config = dict(
    arch='jasper',
    model='CTC audio transcriber',
    gain_aug_db=10,
    time_shift_ms=100,
    input='waveform_16khz',
    depths=[3, 6, 6],
    kernel_size=7,
    wave_channels=64,
    init='xavier_uniform',
    precondition_frequency=50,
    merge_dims=False,
    adamw_lr_other_params=0.0013,
    steps=6100,
)
Rows from block 4, named by matrix and row number. Rows with one number belong to one channel. Each number is 128 + 24 x the weight over its row's rms, rounded and kept within 0 to 255. All counts start at 0. After the name is the row's rms in percent of the matrix's.
# convs0: first width-7 conv (model.blocks.4.convs.0.weight, 144x144x7), inputs 128-135, a 7 kernel for each
# convs1: second width-7 conv (model.blocks.4.convs.1.weight, 144x144x7, transposed), outputs 128-135, a 7 kernel for each
convs0.103 096 [147 152 171  88 127 134 126 156 136  97 101 125 120 103 102 100 125  72 124 114 162 135 152 135 145 126  95  82 146 125 100 110 126 119 102 153 133 185  92 124 143 152 174 140 123 124 146 109 100 106 113 168 105 136 142 142]
convs1.103 098 [163 111 141 130 131 105 110  98 115  69  82 109 123 165 132 129 155 146  98 123 115 138 120 129 101 104 110  95 160 109 162 150 139 116 130 129 149 142 127  91 111 164 124 128 132 137 165 122  65 116 162 181 139 146 144 142]
convs0.104 098 [ 98 151 158 140 147 173 113 124 137 142 169 124 135  98 123 145 119 160 178 149 122 140  92 102  93  83 109 131 143 117 140 170 100 107 146 129 111 154 117 168 118  77 152 160 151 159 131 172 158 106 103 148 175 152 102 109]
convs1.104 097 [ 90 103 158  89 110  92 121 130 130 126 127 165 149 137  96 161 143 116 112 150 167 112 130  86 110 135 137 137  98 122 144 146 155 121 156 127  96 134 146 103 113 109 126  95 103 129 112 140 159 158 142 143 128 108 119 124]
convs0.105 081 [131 119 134 117 137 130 120 100 112 159 117 128 156 121 110 130  90 137 117 132 133 132 117 162 118 125 125 116 129 132  98  79 135 110 137 143 137 135 138 118 133 130 130 159 163 146 140 139 112 140 185 118 136 156  99 103]
convs1.105 091 [131  96 148 116 148 158 128 106 157 122 145 132 146 158 175 132 124 131 130 133 151 149 120  63 147 126 105 116 114 159 119 137 130 111 136 128  80  96 136 172 164 138 112 139 102 134  83 134 125 112 119 138 124 184  95 105]
convs0.106 096 [125 114 107 118 162 123  87 136 154 160 157 151 106 105 125 125 127 153 137 134 123 117 137 142 157 104 124 140 112 108  97 130 146 115 140 126 131 145 168 150 105 128 111 135 116 100  85 138 134 138 111 115 148 137 161 100]
convs1.106 099 [171 117 131 158 135 141 120 156 143 130 141  85 122 133 120 153 127 108 135 121 101 145 118 141  97 103 149 131 139  96  99 155 122 129 129 123 129 142 103 138 112 140 102 154 110 139 142 101 161 159 102  95 113 132 141 112]
convs0.107 103 [126 141 134 127 144 105 166 172 119 149 110 162 164 128 152 129 132 112 101 157  99 122 151  86  79 136  82 163 117 103 125 168 124  93 118 140 109 119 123 135 140 154 134 120  98 143 137 129 143 133 131 161  80 150 133 129]
convs1.107 102 [119 135  80  91 146 144 163 136 167 140  90 136 148  98 126 124 136  82  85 112 133  68 120 172 169  98 114 159  62 133 124 170 114 158 105 102 125  91 136 157 100 132 146 103 119 103 123  88 111 130 126 135 130 165  79 136]
convs0.108 101 [ 70 151 133  69 133 141 108 126 101 144 130  80 137 145 134  94 144  85 116 149 133 143 152 120 105 129 122 145 127 122 123 136 125 105  76 101 103 113 161 130 122 142  96 114 151 105  73 161 117 132 147 159 145 107 123 180]
convs1.108 100 [151  88  91 181 122 146 122 135 134 134 173  73 133 119 113 122 135 120 118  99 114  82 176 100  91 130 128 144 187 140 144 147 134 133 103 136 111 100 125 126 103 122 147 133 142 131 109 110 115 129 143 131 172 164 122 137]
convs0.109 090 [ 86 167 155 112 124 137 142 131 101 120 114 134 130 126  98 126 101  99 167 145 128 154 133 120 129 150 150 112 110 107 115 111 147 131  85 165 158 125 133 134 125 174 134  96 120 108 128 147 113 102 141 160 139 123  92  87]
convs1.109 096 [100 114 138 127 131 110  95 100 146 146 118  89 121 104 131 144 105  94 100 123 100 134  97 121 145  93 156 151 102 150 102 137 109 124 142 122 144 123  94 127 164 172 145 134 112 103 143 119 139 167 127 133 100 153 118 146]
convs0.110 102 [110 143 137 111  86 119 117  79 126 137  66 146 135 127  95 168 103 118  86 131 110 136  89 124 148 106 164  72 136 123 193  88 137 153 111 182 125 119 124 146 114 152 149  92 139 154 130  96 107 107 136 139 112 124 155 102]
convs1.110 102 [152 135 147 114 138 112 124 151 173 130 181 128 162 120 134 122 165 112 149 127 152 163  97 119  99  98 142 146 104 105 156  94 161 137 129 141 134 116 110  98  94 106 177 132 118 151 118 147 123 145 135 152 129 126 111 112]
convs0.111 105 [132 141 155 109 170 149 107 137 164 137  92 108 145 120 151 172 127 152 149 125 128 122 107 112 158 139 141 129 138 137 119 127 134  76 137 130 134 130 130  93 132 113 159  89 104 135 107 120  80 139 127 117 101  76 134 153]
convs1.111 101 [133  98 120 115 109 151 133 100 122 122 189 139 147 161 144 116 113 144 140 159 113  75 162 107 133 120 132 120 115 132 139 135  87 104 129  86 178 113 130 102 154 133 115 135 128 117 143 149 136 132 196 127 161 119 121 121]
convs0.112 100 [133 116 107 101 128 169 102 129  98 187 108 134 149 130 129  95 127 151 139 132 113 112 168 116 151  92 170 126 145 124 140 119 121 117 135 145 173 133 124 114  91 116 100 153 165 148 164 117 136 124 139 104 115 108 122 110]
convs1.112 103 [144 151 146 132 118  95 120  88 113 118 150  47 149 134 142 150 116 118 116 118 145 152 132 153  47 100  98 109 105 151  74 117 153 126 114 131 170  92 127 110 104 120  87 136  94 169  71 136 157 121 115 123 143 108 141 129]
convs0.113 108 [162  92 128 164 122 149  90 132 120 130 148  48 167 116 115 110 121 123 137 141 154  75 154 186 118 121 150 125  79 101 182 116 143 124 126 111  83 132 127 139 103 156 161 105 140 118  93 161 120 125 148 137 135 117 160 119]
convs1.113 108 [143  89 130 102 136 101 126 133 121 110 129  98 112 153 148  82  92 112 151 125 122 147 111  89 141 126 155 116  83 146 106 147 130 131 117 140 116 122 121 139 147 133 137  89 141 103 156 152 129 143 107 112 111 163 151  95]
convs0.114 098 [125 127 128 101 139 104  77 154 107 169 146  95 120  95 150 124  89 142 126 128 127 114 115 167  71 136  92 102 102 125 165 103 144  98 125 127 155 112 175 122 121 127 142 111 140 153 115 124 130 122 129 133 121 117 115 105]
convs1.114 099 [122 121 125 140  96 176 160 154 148 147 153 120 143 114 148 135 108 160 162 126  88  76 142  85 162 122 106 131 125 154 111 156  71 139 135 118 123 127 129 144 147 111 120 137  96 101  98 178 160 109 117 131 155 134 147 150]