From a checkpoint of a small CTC audio transcriber.
Model: 5.79M parameters, waveform 16khz input, activation gelu.
Rows from block 11, named by matrix and row number. Rows with one number belong to one channel. Each number is 128 + 32 x the weight over its row's rms, rounded and kept within 0 to 255. All counts start at 0. Numbers have three digits each. After the name is the row's rms in percent of the matrix's.
# convs0: first width-7 conv (model.blocks.11.convs.0.weight, 208x208x7), inputs 195-207, a 7 kernel for each
# convs1: second width-7 conv (model.blocks.11.convs.1.weight, 208x208x7, transposed), outputs 195-207, a 7 kernel for each
convs0.66 089:062086170162100078126203127122115118134088134078131146117159148128144059064133123136074148133066115148131174140164097103097148101136120129143136147145092099136141157103111114152091106121145085091120134112083108114095149115140182086087144132146133147130058171177093127146206
convs1.66 093:139178141111152139169112129087100109064175086091137105109175128069093093124120024143142123129105109094073081117127132124102137117088101161179127132166103115184123117098155158122140114100122101204137147127139073114131121136116166140145088042112124139124125118113139154168118
convs0.67 102:162108097152114086077123126169186136105175051122122113148178155138133204158102104144154145130123147139091181110117123171072093120176198091135142153207213139189122106044137138070087132108141057115151156086124153115172097138120091130093106072171128182121098111092103136146089
convs1.67 098:191146152105142132094140119115079076164141097163166187111128095152166156151084102082138108111108100124108112125111150120173127216131123155163129108203172126123099089056080135092178152136105183108069075140134161111182120116108086093118084152140124116185148096140113130100114
convs0.68 081:154117112170183045068210148124201155093088105103061105173102139141121136113172117113126105114096107171116069104139103164078093079084071119115134123089148137107176127175048102134111137129166152196097145102132135102128128104149123044186237129151147125141132125160144150157121
convs1.68 091:180127091086128180167102054128183116145245141150183138152124165185129173151144145064074134145077095143136123127163147155122158138131134108153130152095147141144122111154139150090160177140141097051160099110128102119126132126146152134151141168128135082110125120143121115127132
convs0.69 122:088097107110140109080130119143102100152135127111176095148147122160089182169137069159106141141139123096060130123116109116166149137121126165158177161113092160140077096071093129154156112201138086117168083104152174100087168094140158106126186135125157153132146099106112135189078
convs1.69 119:171092114118129146122130071167144125096143078116108155133141129118091148159128170133160115195140192138074133097107126173132107111111119133121086100109136148149091137151143105154071140117129141140138156099142103132113098096109108134100117097183109119200142088149120081151093
convs0.70 113:159089161131137108179100095135149166137119089126119181132164137117114095099094105124141043130153198127085084118077104143091136137121132137176119104086137146141157147150128090078122135160138157124155176153091085093093082143140091091159124162111104123126170114090111150162068
convs1.70 111:073162195131092184111113139117093115155129094150155084104150069104122138161122081108139046086135112152177117126110159144109122094136128119099149131095114121089088141151132169107148140111125133111090123140113152184193170077119135190045083105132184094149152084113130124123129
convs0.71 093:087171136152131106105164130133157152087149155119132118122097109144135108097177109062145137146190107117143174142130199113114125107185148210106187162094136113068107151106128120104058154117128083117120058102081114180154158106189152145162101143129145105118139089118133189114141
convs1.71 095:156106113134120154127097151173124125180168119107086138156081125201120140155159118165132122106109089119072135151083097149192138119139107120150138150093116170129087145138156113132128109100115065086165169105111178147176161115186074121135136149101119145157063129121138176099109
convs0.72 103:114070134098152126108153169189150117131125120134129084117097158182116093108198163121102066094150161154111158152049081145152104084148085148139140178151145167092130143088156198171156158113140064042124129142154143164108143135116175135104136133116156128172093155083106077127068
convs1.72 099:142146127113081118158082087097135126166107145165114167159119132058115065124137121060111126121155120119111200125093135192121091177139121114149102106120166148161157125118132130123102120121105081083133110114159164144107152088122160141122117087075128109140128135069139122157069
convs0.73 105:109097103110151113089135084119133139167082136120122123123136084110193129104220112204109106130128111148128113145141118076154106157155153075110143113102128166111125135168124105138180128136135166067110125088137170118127142129099096123159169097116161124091125058097154134151095
convs1.73 101:113101100128156146155176113146173109165101173111125124114151181174163082117124109118176157125114144124149114118204163144177163129125151139083130151118187154084057151195114092193108139131170092101058052121168084087116187130081111156168175108109078151077131145085103120144075
convs0.74 095:106128167122139120126172147108109120117102048144108100094086131088165162155089156121105118135100118128102105064152102149142177149160124176176181173118125118115096116114056128112123085159105161153111114080119130132077100119158143099191166152160084115210061170146183110140128
convs1.74 091:177172135131125150157125155104132102114159087053144103111178100091105141131115071142116132094106119152137145128115147117134123083126156106139122105098155127141136118094153136167168165117115136154169121167174075136159146190149110074096139160088131117101144107099166103149211
convs0.75 094:096131135164101109067077104134112061142158084119171119125043088140069130119081133079172135089123106142131143164144123135115191102144091098109138150096073118099081140144062135151174146139142132102109082133085092087132155115086153081114066123140143129146148137112126172135134
convs1.75 093:105127094112074126112098159144078091078135081149097141165133166136107173156140165120098141138112092134123082154146230157140110183160122152187121108143118122093143109171162107125120146140111149106137113097109104151129118089155084151168111093102090118147099117162169122117136
convs0.76 084:042092110104092081097131181193148112120108130144117161112090117132113122122153067097126090099116123110068135160124167200152113105122070089086122071153166135137114109103113152152143186180179163119101146073161156118084120169136137135065141189152115186134142183146057140193162
convs1.76 091:102178156134106109147140101146132155182130100128181073117157093156174164155165131084107072167134135136166112090136141137113134148116163147139108115213113104090147106159123127117138117121114181112096068140078129136148125191150146150213123093096115107085156121129165147141144
convs0.77 093:152151073079101162108161164163200105127127132143169106165118115178157134183154154095144120142102162151115101094094045117171130066056129126110082124095100142145140139126104114150090107135187132157185199171138129185092055106121158068124116134143092150098220188065160144136106
convs1.77 098:118091162115104088152061129173091082170095082076126117089087192109153210061139108179174149170152150118151111133106102096134183117097153149083127117121089090118137110153133084114165154104142101193158157135116148135162145150159180148143119143041132114117168082158080146138112
convs0.78 098:170158117076089134095089137129110141156142138141185173132131100103114124098203131151093090114116116091158124081135152114138108120085127101178153133177117087056110117111084137114139114126130124152129130090125151152110168081164065113116169149115119087114120118084171136163157
convs1.78 101:119153078154164093105130037100138099131097110138141145156171184106081153102130152123135140136148169084084154135127074108130150117150163144112157163166118131092142110118104142110113146144190117130111101119173128125187111103104092085169100112152102167160143089109133141124149
convs0.79 090:093116141168127110154140080098142096188157139130116156186118168122137104099130176177104146142183150092093084129181105157114126126106129113124148139076141115109107134176128158170120126119130201158203159163116132133131138086139139152152126106130180116134171110087056133129130
convs1.79 095:106117138114117116175147106160121146133159127093127098110176165128086181119088098094168125138130123133096112131031117178152193126107108116160188154117141142164137171114146159128183074099130154139109168143135132118161093064114075086080129129086123136110183161095144163138132
convs0.80 089:121106122143094085134129105158105143161138105125143132136093130157130117085105116104081149128120123177073117113147108107094129145139046137155130118136164122144115164162142167131104127124101157146200130104146125133133205173129145166159131122104157139138067121106152177134105
convs1.80 092:078131100144154119125090137110135125153128117102154094097116082134123167138191173086142126138141088113104209177140131131080121116125111150128112087119152134142153163133124130134165171153095186110085125129105146115140174124157133164111117169126116083086170172117092157135195