config.toml
arch = "jasper"
train_examples = 26041
vocab_size = 32
residual_init = "none"
learning_rate = 0.0015
beta1 = 0.95
eps = 1e-08
max_steps = 6100
batch_size = 64
weight_decay = 0.0
Rows from block 5 of a small CTC audio transcriber, named by matrix and row number. Rows with one number belong to one channel. Each number is 500 + 50 x the weight over its row's rms, rounded and kept within 0 to 999. All counts start at 0. Numbers have three digits each. After the name is the row's rms in percent of the matrix's.
After each channel's rows are labels from the 100 clips, of 14976, where the channel reaches its highest value: "loudest" is the band of the loudest frequency at the time of the peak; "top examples" is what is common among them. Only what is clearly more common there than usual is listed. The data: short read English sentences (LibriTTS-R).
# convs0: first width-7 conv (model.blocks.5.convs.0.weight, 144x144x7, each kernel summed), inputs 0-47
# convs1: second width-7 conv (model.blocks.5.convs.1.weight, 144x144x7, transposed, each kernel summed), outputs 0-47

convs0.84 111:579459494488455444454568460497432480506535534445478451612472474495532508452477460402486394513476432527485499490464461489582492543465502498520433
convs1.84 108:392503498501513520501504518398521518483509414514483534527438502441468538532461523569472507471513521537458517493440471511575516520483537567480515
loudest: 250 to 500 Hz
top examples: the word "do"; the word "you"

convs0.9 108:443491407463505500437568506510509538469447467540537390542607592552524539480551446483469506389550442519516460510463460542414414448484484555461447
convs1.9 098:536455468457403474505614528559528538473515530485482522446463442533443369513495501548468462485605478500476526473437489450489511456520507497489439
loudest: 500 to 1000 Hz; 1000 to 2000 Hz
top examples: voice: female; the word "i"

convs0.85 093:506409434606502461521573494452431464429557421640579477515496447497542511542448502439539462440396498496559482471524514503524431525459551580487427
convs1.85 104:484480475534516585528514422584574502431451482447508443488505516453491521485502405601565475431552410548525561522462503512561456637493535452441546
loudest: 250 to 500 Hz
top examples: the word "what"

convs0.123 093:609435432610470534498401459492502505474511612645553419394459456481505403559518512430485594476537465522538515501492563523484463484560526387575536
convs1.123 097:593534545561440530476495475550471466502437463569515529456560524513557371521487575528589562506577519438458540498495446467530514509528534471414557
loudest: 250 to 500 Hz
top examples: voice: female

convs0.0 093:522432519463443453455461556440433492497425431506536487480518464529447468512590625489470541481506492595501520526449511468365470526443485521481483
convs1.0 093:541527506536455473508486447681504443436550528499506522464571469537497563538527394479484455513442561566558543473476473534480472497513497538538560
loudest: 250 to 500 Hz
top examples: voice: female; the word "i"

convs0.4 111:494450541558465494544501621546466494524503560499467510454530576493439653487492455525478420469505568496414445416497493473503504544478516489517496
convs1.4 097:504491495479500552558468518463536493486451581508531457527497543553559496481505490517479401427515494488405547556451511427632482543568560447519564
loudest: 250 to 500 Hz
top examples: the word "she"; the word "he"

convs0.117 102:534460491487436442570555509561495412495496546517426462465500516507376479340556518479518510516440483536503533560559587497435521565516483495539551
convs1.117 089:532392499474429452513480519557457467471442452515463476385509509456508441436520499384533464479542637605535478629547445461601550498491508481470590
loudest: 250 to 500 Hz
top examples: the word "i"

convs0.124 095:528551389514396432555602550568424529426389519484513520622473543477366497531519453485472552484531548528510446480525540544515449457513538583589533
convs1.124 090:542490553528536441549406478518426439379437396471541513469511494410475423502511575442467487436541475518466468459579481481470503485518534531485402
loudest: 250 to 500 Hz
top examples: voice: female

convs0.47 097:531446500614531536426505526546443530519546574550433501524567506479420513400429508469532417472383517460504453397498510441536493517446501361504593
convs1.47 100:520482456505548496547455462518511456467476500584417536525441477519511389550353623474521589387486513499501546424470422452485435527496488536465469
loudest: 250 to 500 Hz
top examples: the word "you"

convs0.40 111:466509530423475460470576517540535519478520485583527456458623521495576507484501418539421493424477489499539451539627500410508527463475498535503478
convs1.40 116:502460482523558430412547322528474419517430520469544421489496581486494531477486491479539519600484493421472471560513397521438497471498532416481506
loudest: 250 to 500 Hz
top examples: the word "you"

convs0.32 100:451545505515386453524501480516548559478418519509500462602646477503430489495522482553511596442477477471465529519565519586534599537490479540466398
convs1.32 086:545557430550320459559501519495546422508451566481539503475522513398462566348557451497477496496514453504468477416502485511446505484458468495535569
loudest: 500 to 1000 Hz
top examples: voice: female; the word "i"

convs0.79 091:516548556513550511523494506445493438470506533560471458429485463522575467487494497427474554495518582468462484505470516563482451390483537526538474
convs1.79 100:582426499515554501524533585473530491424490533508484614388583454511476584539502573504570447427469428508552504441501532372492518538572554490491508
loudest: 4000 to 8000 Hz
top examples: the word "to"

convs0.60 110:436536511448470411433501580455551495572485511458449510496528521577508399507442537516531383502411525404439476473552521472568548481486378558468530
convs1.60 105:483524508549515417434464504492538551522516528553436524469538545541562470612425491445546421467482528556542510442506576512506584569420491459519563
loudest: 4000 to 8000 Hz
top examples: voice: female

convs0.111 101:417483496499497607431523510564519476493499419608404498448458392514426443441566519519489552588513460496497569467506537528514431491482475511587487
convs1.111 092:585489489530375551496621492559496428478527457468532423483478471511557501514529465569471469512555529460484472447406401425451466495491479537465502
loudest: 250 to 500 Hz
top examples: voice: female

convs0.81 096:502509521617526483491431496487438461534441562539564513497458521550380470563590477559477552398482536561565504536425496548505565509531541502519517
convs1.81 119:554517559561549473562494521460497448471393419503503562501605374540553530468527479589475551445519420571459547607433482515530502484499555456462559
loudest: 250 to 500 Hz
top examples: the word "no"

convs0.114 112:462477536534531667440483521493574487448466546528491567501462534535457517506470461456537439458484455500448500479493439488579562493401520477501498
convs1.114 107:497504542496546512564552539535555522469426569455451546444530547454488545551440442485473549388469423436461425478406445500520441501517583519621509
loudest: 250 to 500 Hz
top examples: voice: female

convs0.73 092:578486470623527468435492557450441556431495550562457418516487477535494391502545477496545549464546470478690523499470499480519502529473482537570567
convs1.73 104:503478530521472485472512512506495493447442525542426516489444420534541456412398493530603441455524450490558509412534444519516440517470499511472571
loudest: 250 to 500 Hz; 500 to 1000 Hz
top examples: voice: female

convs0.137 097:547597493471418464461445557490509454513484494503406432465522481521475429409476491492461436540514473449516539506474561506487535507433409550524532
convs1.137 099:531542497488483492406466531433412382483538438493541473543458521452493507609397509605458474570493631508515544518418510472570549473499506508490512
loudest: 250 to 500 Hz; 500 to 1000 Hz
top examples: the word "no"

convs0.67 110:483489406458566471549573487524529529495442488509549388605550520509499537420513415420509503450464569483507555464497589565451432540619536496557438
convs1.67 116:424399429496385526532549483471474505435501493477414488541594555491534528522477436530491468471538543529481486473397599466500455504509469438501625
loudest: 1000 to 2000 Hz
top examples: the word "i"; the word "and"

convs0.138 106:501539557576532540486504494526524527572504453624452443476483417551606481569501421595569454426496505503521488484557501465465542530512531451528494
convs1.138 091:564586487494484537549502423426521462629465438573556439542523486484521494507571599545505479467545433474472476465518489444555495408443532516468554
loudest: 500 to 1000 Hz
top examples: the word "no"

convs0.94 101:473527471525620603449635546477498504502500529490595510501363486531387577438488477536452470508582491511469488490528444479539447455443371500524483
convs1.94 102:390523444570545528464550466397531471539524475493529526445554597381451457547564453486499541493611503452441437541485399466454464449546492515527406
loudest: 250 to 500 Hz
top examples: the word "be"; the word "to"