A small CTC audio transcriber, trained from scratch.
Training: 6100 steps, batches of 64.
Rows from block 8 of a small CTC audio transcriber, named by matrix and row number. Rows with one number belong to one channel. Each number is 128 + 24 x the weight over its row's rms, rounded and kept within 0 to 255. All counts start at 0. Numbers have three digits each. After the name is the row's rms in percent of the matrix's.
Before each channel's rows are labels from the 100 clips, of 14976, where the channel reaches its highest value: "responds to" is what is common among them. Only what is clearly more common there than usual is listed. The data: short read English sentences (LibriTTS-R).
# convs0: first width-7 conv (model.blocks.8.convs.0.weight, 144x144x7, each kernel summed), inputs 0-143
# convs1: second width-7 conv (model.blocks.8.convs.1.weight, 144x144x7, transposed, each kernel summed), outputs 0-143

responds to: the word "was"
convs0.59 100:088131131174140135123149144128114163103114108118129164107156125129123127120116174145151116145163105153110139084198163153101160134097139161135102128134140163121121107097127105096101104109108102126119179117082187137105145129164103139092145151142142124101095162139128162175152116139155141114144163099055130113109116124089159143116136135128114127143128150130135139122121143139124108088160110166145144155111135152150129116092109103123101
convs1.59 113:092148103108107144151111099143132132124127111135093129115165128148216092127079169166172105181108127089109109129110144089129077135132143122102096103130149116097127127079142124129105102133146136113129146140089095111134136129156107095142128159151127143116145103143126085116114150170170127145137140182117138115125115110136101165106114105089106163119126144137136131112128135135121121109152118168123122099159143166115159089093133158133109

responds to: the word "it"
convs0.6 095:135131145149170122155156114114129095125164142123080120125118089127106084124122136137159101140135131144121163143147141135147123163084138164141154099142131118100171104162104131107109170069165140103117123143154092116104109143159151150128124083115120114116124126156132159107134142166145117125129107108085138148125128101122101146117131128144136181104059124151115097131102136108104182117130111123079087144119193128086115133108124111120147
convs1.6 099:127138134146121126117080149162138097121116141096089117120132158109103168124115106106126157128143147118092095122170136096130122155161149109157113103103117161112157111124167142118148082145162109177150094111087141186137089111120119134144109115108151100127102116136118117160099130142144125161171128146070130129136110137132158131150081165085130083097146120107140094115119171112102130112095132125135132108093137149144124095071158116113135

responds to: the word "no"
convs0.123 097:095115111131105073083180132152188141129132126137062157109102138091097115134134093150101124108201144095093107127117123155171106144160143133130173118111135101155124139122111115110114176127124102114135112093113130100110158139139121073116100159136121109137117102134118093157119123100159132125123111119121130129122154107152115098064126092135101128121112145121094131115127168109151122130130162120126161127125096162119119153153110149124105
convs1.123 110:133097070132175155112101131096127088142134101129123128131151138124141138125156116148115108130142146167145125166119126109096075143133144104132154068140101159095138118137156167150121135170105118147124143167124187172171167140108142127131151150110170070128133119120114161115151125139134112156123117130194110119143094111107115135128130122090119119138156138097157157169118150157121137149140135123140152156106164164112100124155096113161129

responds to: the word "to"
convs0.91 097:117121128125138146134156113091109152083146112138139147129138103126090080141210124105160091127171135098136103127137100133119104145150113180091093117127131134108090154103132102138119123102110136131106151118120137124090105182179152140125136108178143151129126117167139112151121140182127124127123143098107142113134093124110090115103122148175090134160138153122118187147146162121123169175100148156125099143131141142141117105145123131145118
convs1.91 102:108158109137142146106137130155146138114161133084124124132134141156115177124129131140169149133094119124078148107108137102113148109117110128156101115085101122117123124124127120165114095105142137103092120118089135133177152098111115113145105169088115132124124102107121119144156129138110114140154078063139115106114151174139154114079113090128156065150079085164185135156143115082152140112145131136126115139158093108147129123122113141139152

responds to: the word "to"
convs0.70 097:137168136139121145139145115087142175165110139086105120099156089136101112191138120079143138115134097156127109156151145083136136093153101125091122087125099167124102128128146128146151163128120139105127113104151145127152120142114093146125123121135130111123151148147131065164119112120140093141113084166184109116201137159127113121113164170128098117135118119143123139127124110119146103095162126150127127084157126076118128138160129124124118
convs1.70 084:104133152120121103157136144127156150158100135123153110139103161130117121128164145061123147106143122126156143118155121131128102085134114125156162112156107114103139126116127156184132135123110124094163130116140129138128106133103090082089167137126120133113131101094123131194097105112093155152153139122108117130180122152153130121111138110103108154156112122139097090080152135123118112150134194108128110125170156099149158177134110164079143

responds to: voice: female; the word "and"
convs0.4 090:154118117151108180121164121092101130140157133164148098155144097146108155101121117088089129124140141118154144169098120170117136109113132131180117125149105150127155105166118162115158060140128116142129110118131098159119094098123131140092129143110163083140136159089188138121142139123081125147119090156139131106154126116124132142148112082128124134132144061134116139096114155136103120121116158118137137102162110099157136116100136123159080
convs1.4 093:130100138084101112133149108099121129089098101119152126126131139081140136155097138127061120089126126100114145120132071106129088121103122134112120127120122114154132110097126109142117093126086121109142109164123108162126116138190057111126136103097098143104121117120120110102124156126106139100127098095158156112154093165130111108094155080080102135172106128134100140111161115111153112162115123153108102138122116133142143127116131155076099

responds to: the word "to"
convs0.38 097:094175129157147145105124110134119120110111138126115111108127113101108141136131091146157113124108131128113131162180147122137104118133152103077108088088118105118160157090130142182156080141109145118164108160142145103120167189133132143113106121162102112147127151129128104101139155142148131114119139146086130157167121122139142099188115122180125136101129159099127087162116113100092085112133133138152151095128112130114156109150103074102128
convs1.38 104:175139118106097126098114098077144109161136112119092120122108163154131125105169138109125128154165115101120103154108149114156127128095121122105135137133133141134130130112151099166118132118125131126138175077113128122096132140095112143147150188160101134126163117118136133148115106073118136118135131108104111140189147128126151135156080154095131129163116142144068121103155110123126143062149166147124165147150094104130107158133145182143103

responds to: the word "she"
convs0.76 098:130115147146112112132128112104114151132137110099114149144144152132139135126166108087126094098117113133114100106163076106186129111109163139083153084160084090153134158089140135128139123127151139178137101141143119096108119108128131132146115086146165162140170112128133132134137183090132122141140138112132105168142141126190148139081098122148133160113153130134126126115162138084080131138106098128114121111111083139087120114094134084104114
convs1.76 092:121124106118156117158105098118097114127134111163167104101100153122090074103126092145105155111116132135133142108104119118126112126102100107152080111121089090138130110114163140144126158142106100136130097095155126092103119139163076179087110113109095125105128158095134089130125128087136163121077112140111102147117139124102105120104146149093123097152128110113138108115088094118113160114095124099134134130142096136149156126066114146092090

responds to: the word "i"
convs0.33 109:139138105134114127149180115134114134112128094146132135117131083165166128089096114137157165137082137160128111134187146127164199110089107165094097080115154140120143093155142158129131127100124140112170110177109133170127109144107153132139167128157114096099108126132179125158129150107114110106147170127124119128109119130093153091074166155123145119133124166084115141113130118106132142126134119146107106112101145126121134151126143112143121
convs1.33 120:114106114120122115113120114130080106113111137162173124100160152117142168128152110177091132154131129104134139159087162075146175151097158177152145121134148119162100107142109098130174159105122127118119103148127106114138127141150121145152110127153120184143179112150153117128111149109149129154115148170082137150166106098124133086115112156136143149115128119128145140131129164139099192111126138117126093105143141071123151128093145159142131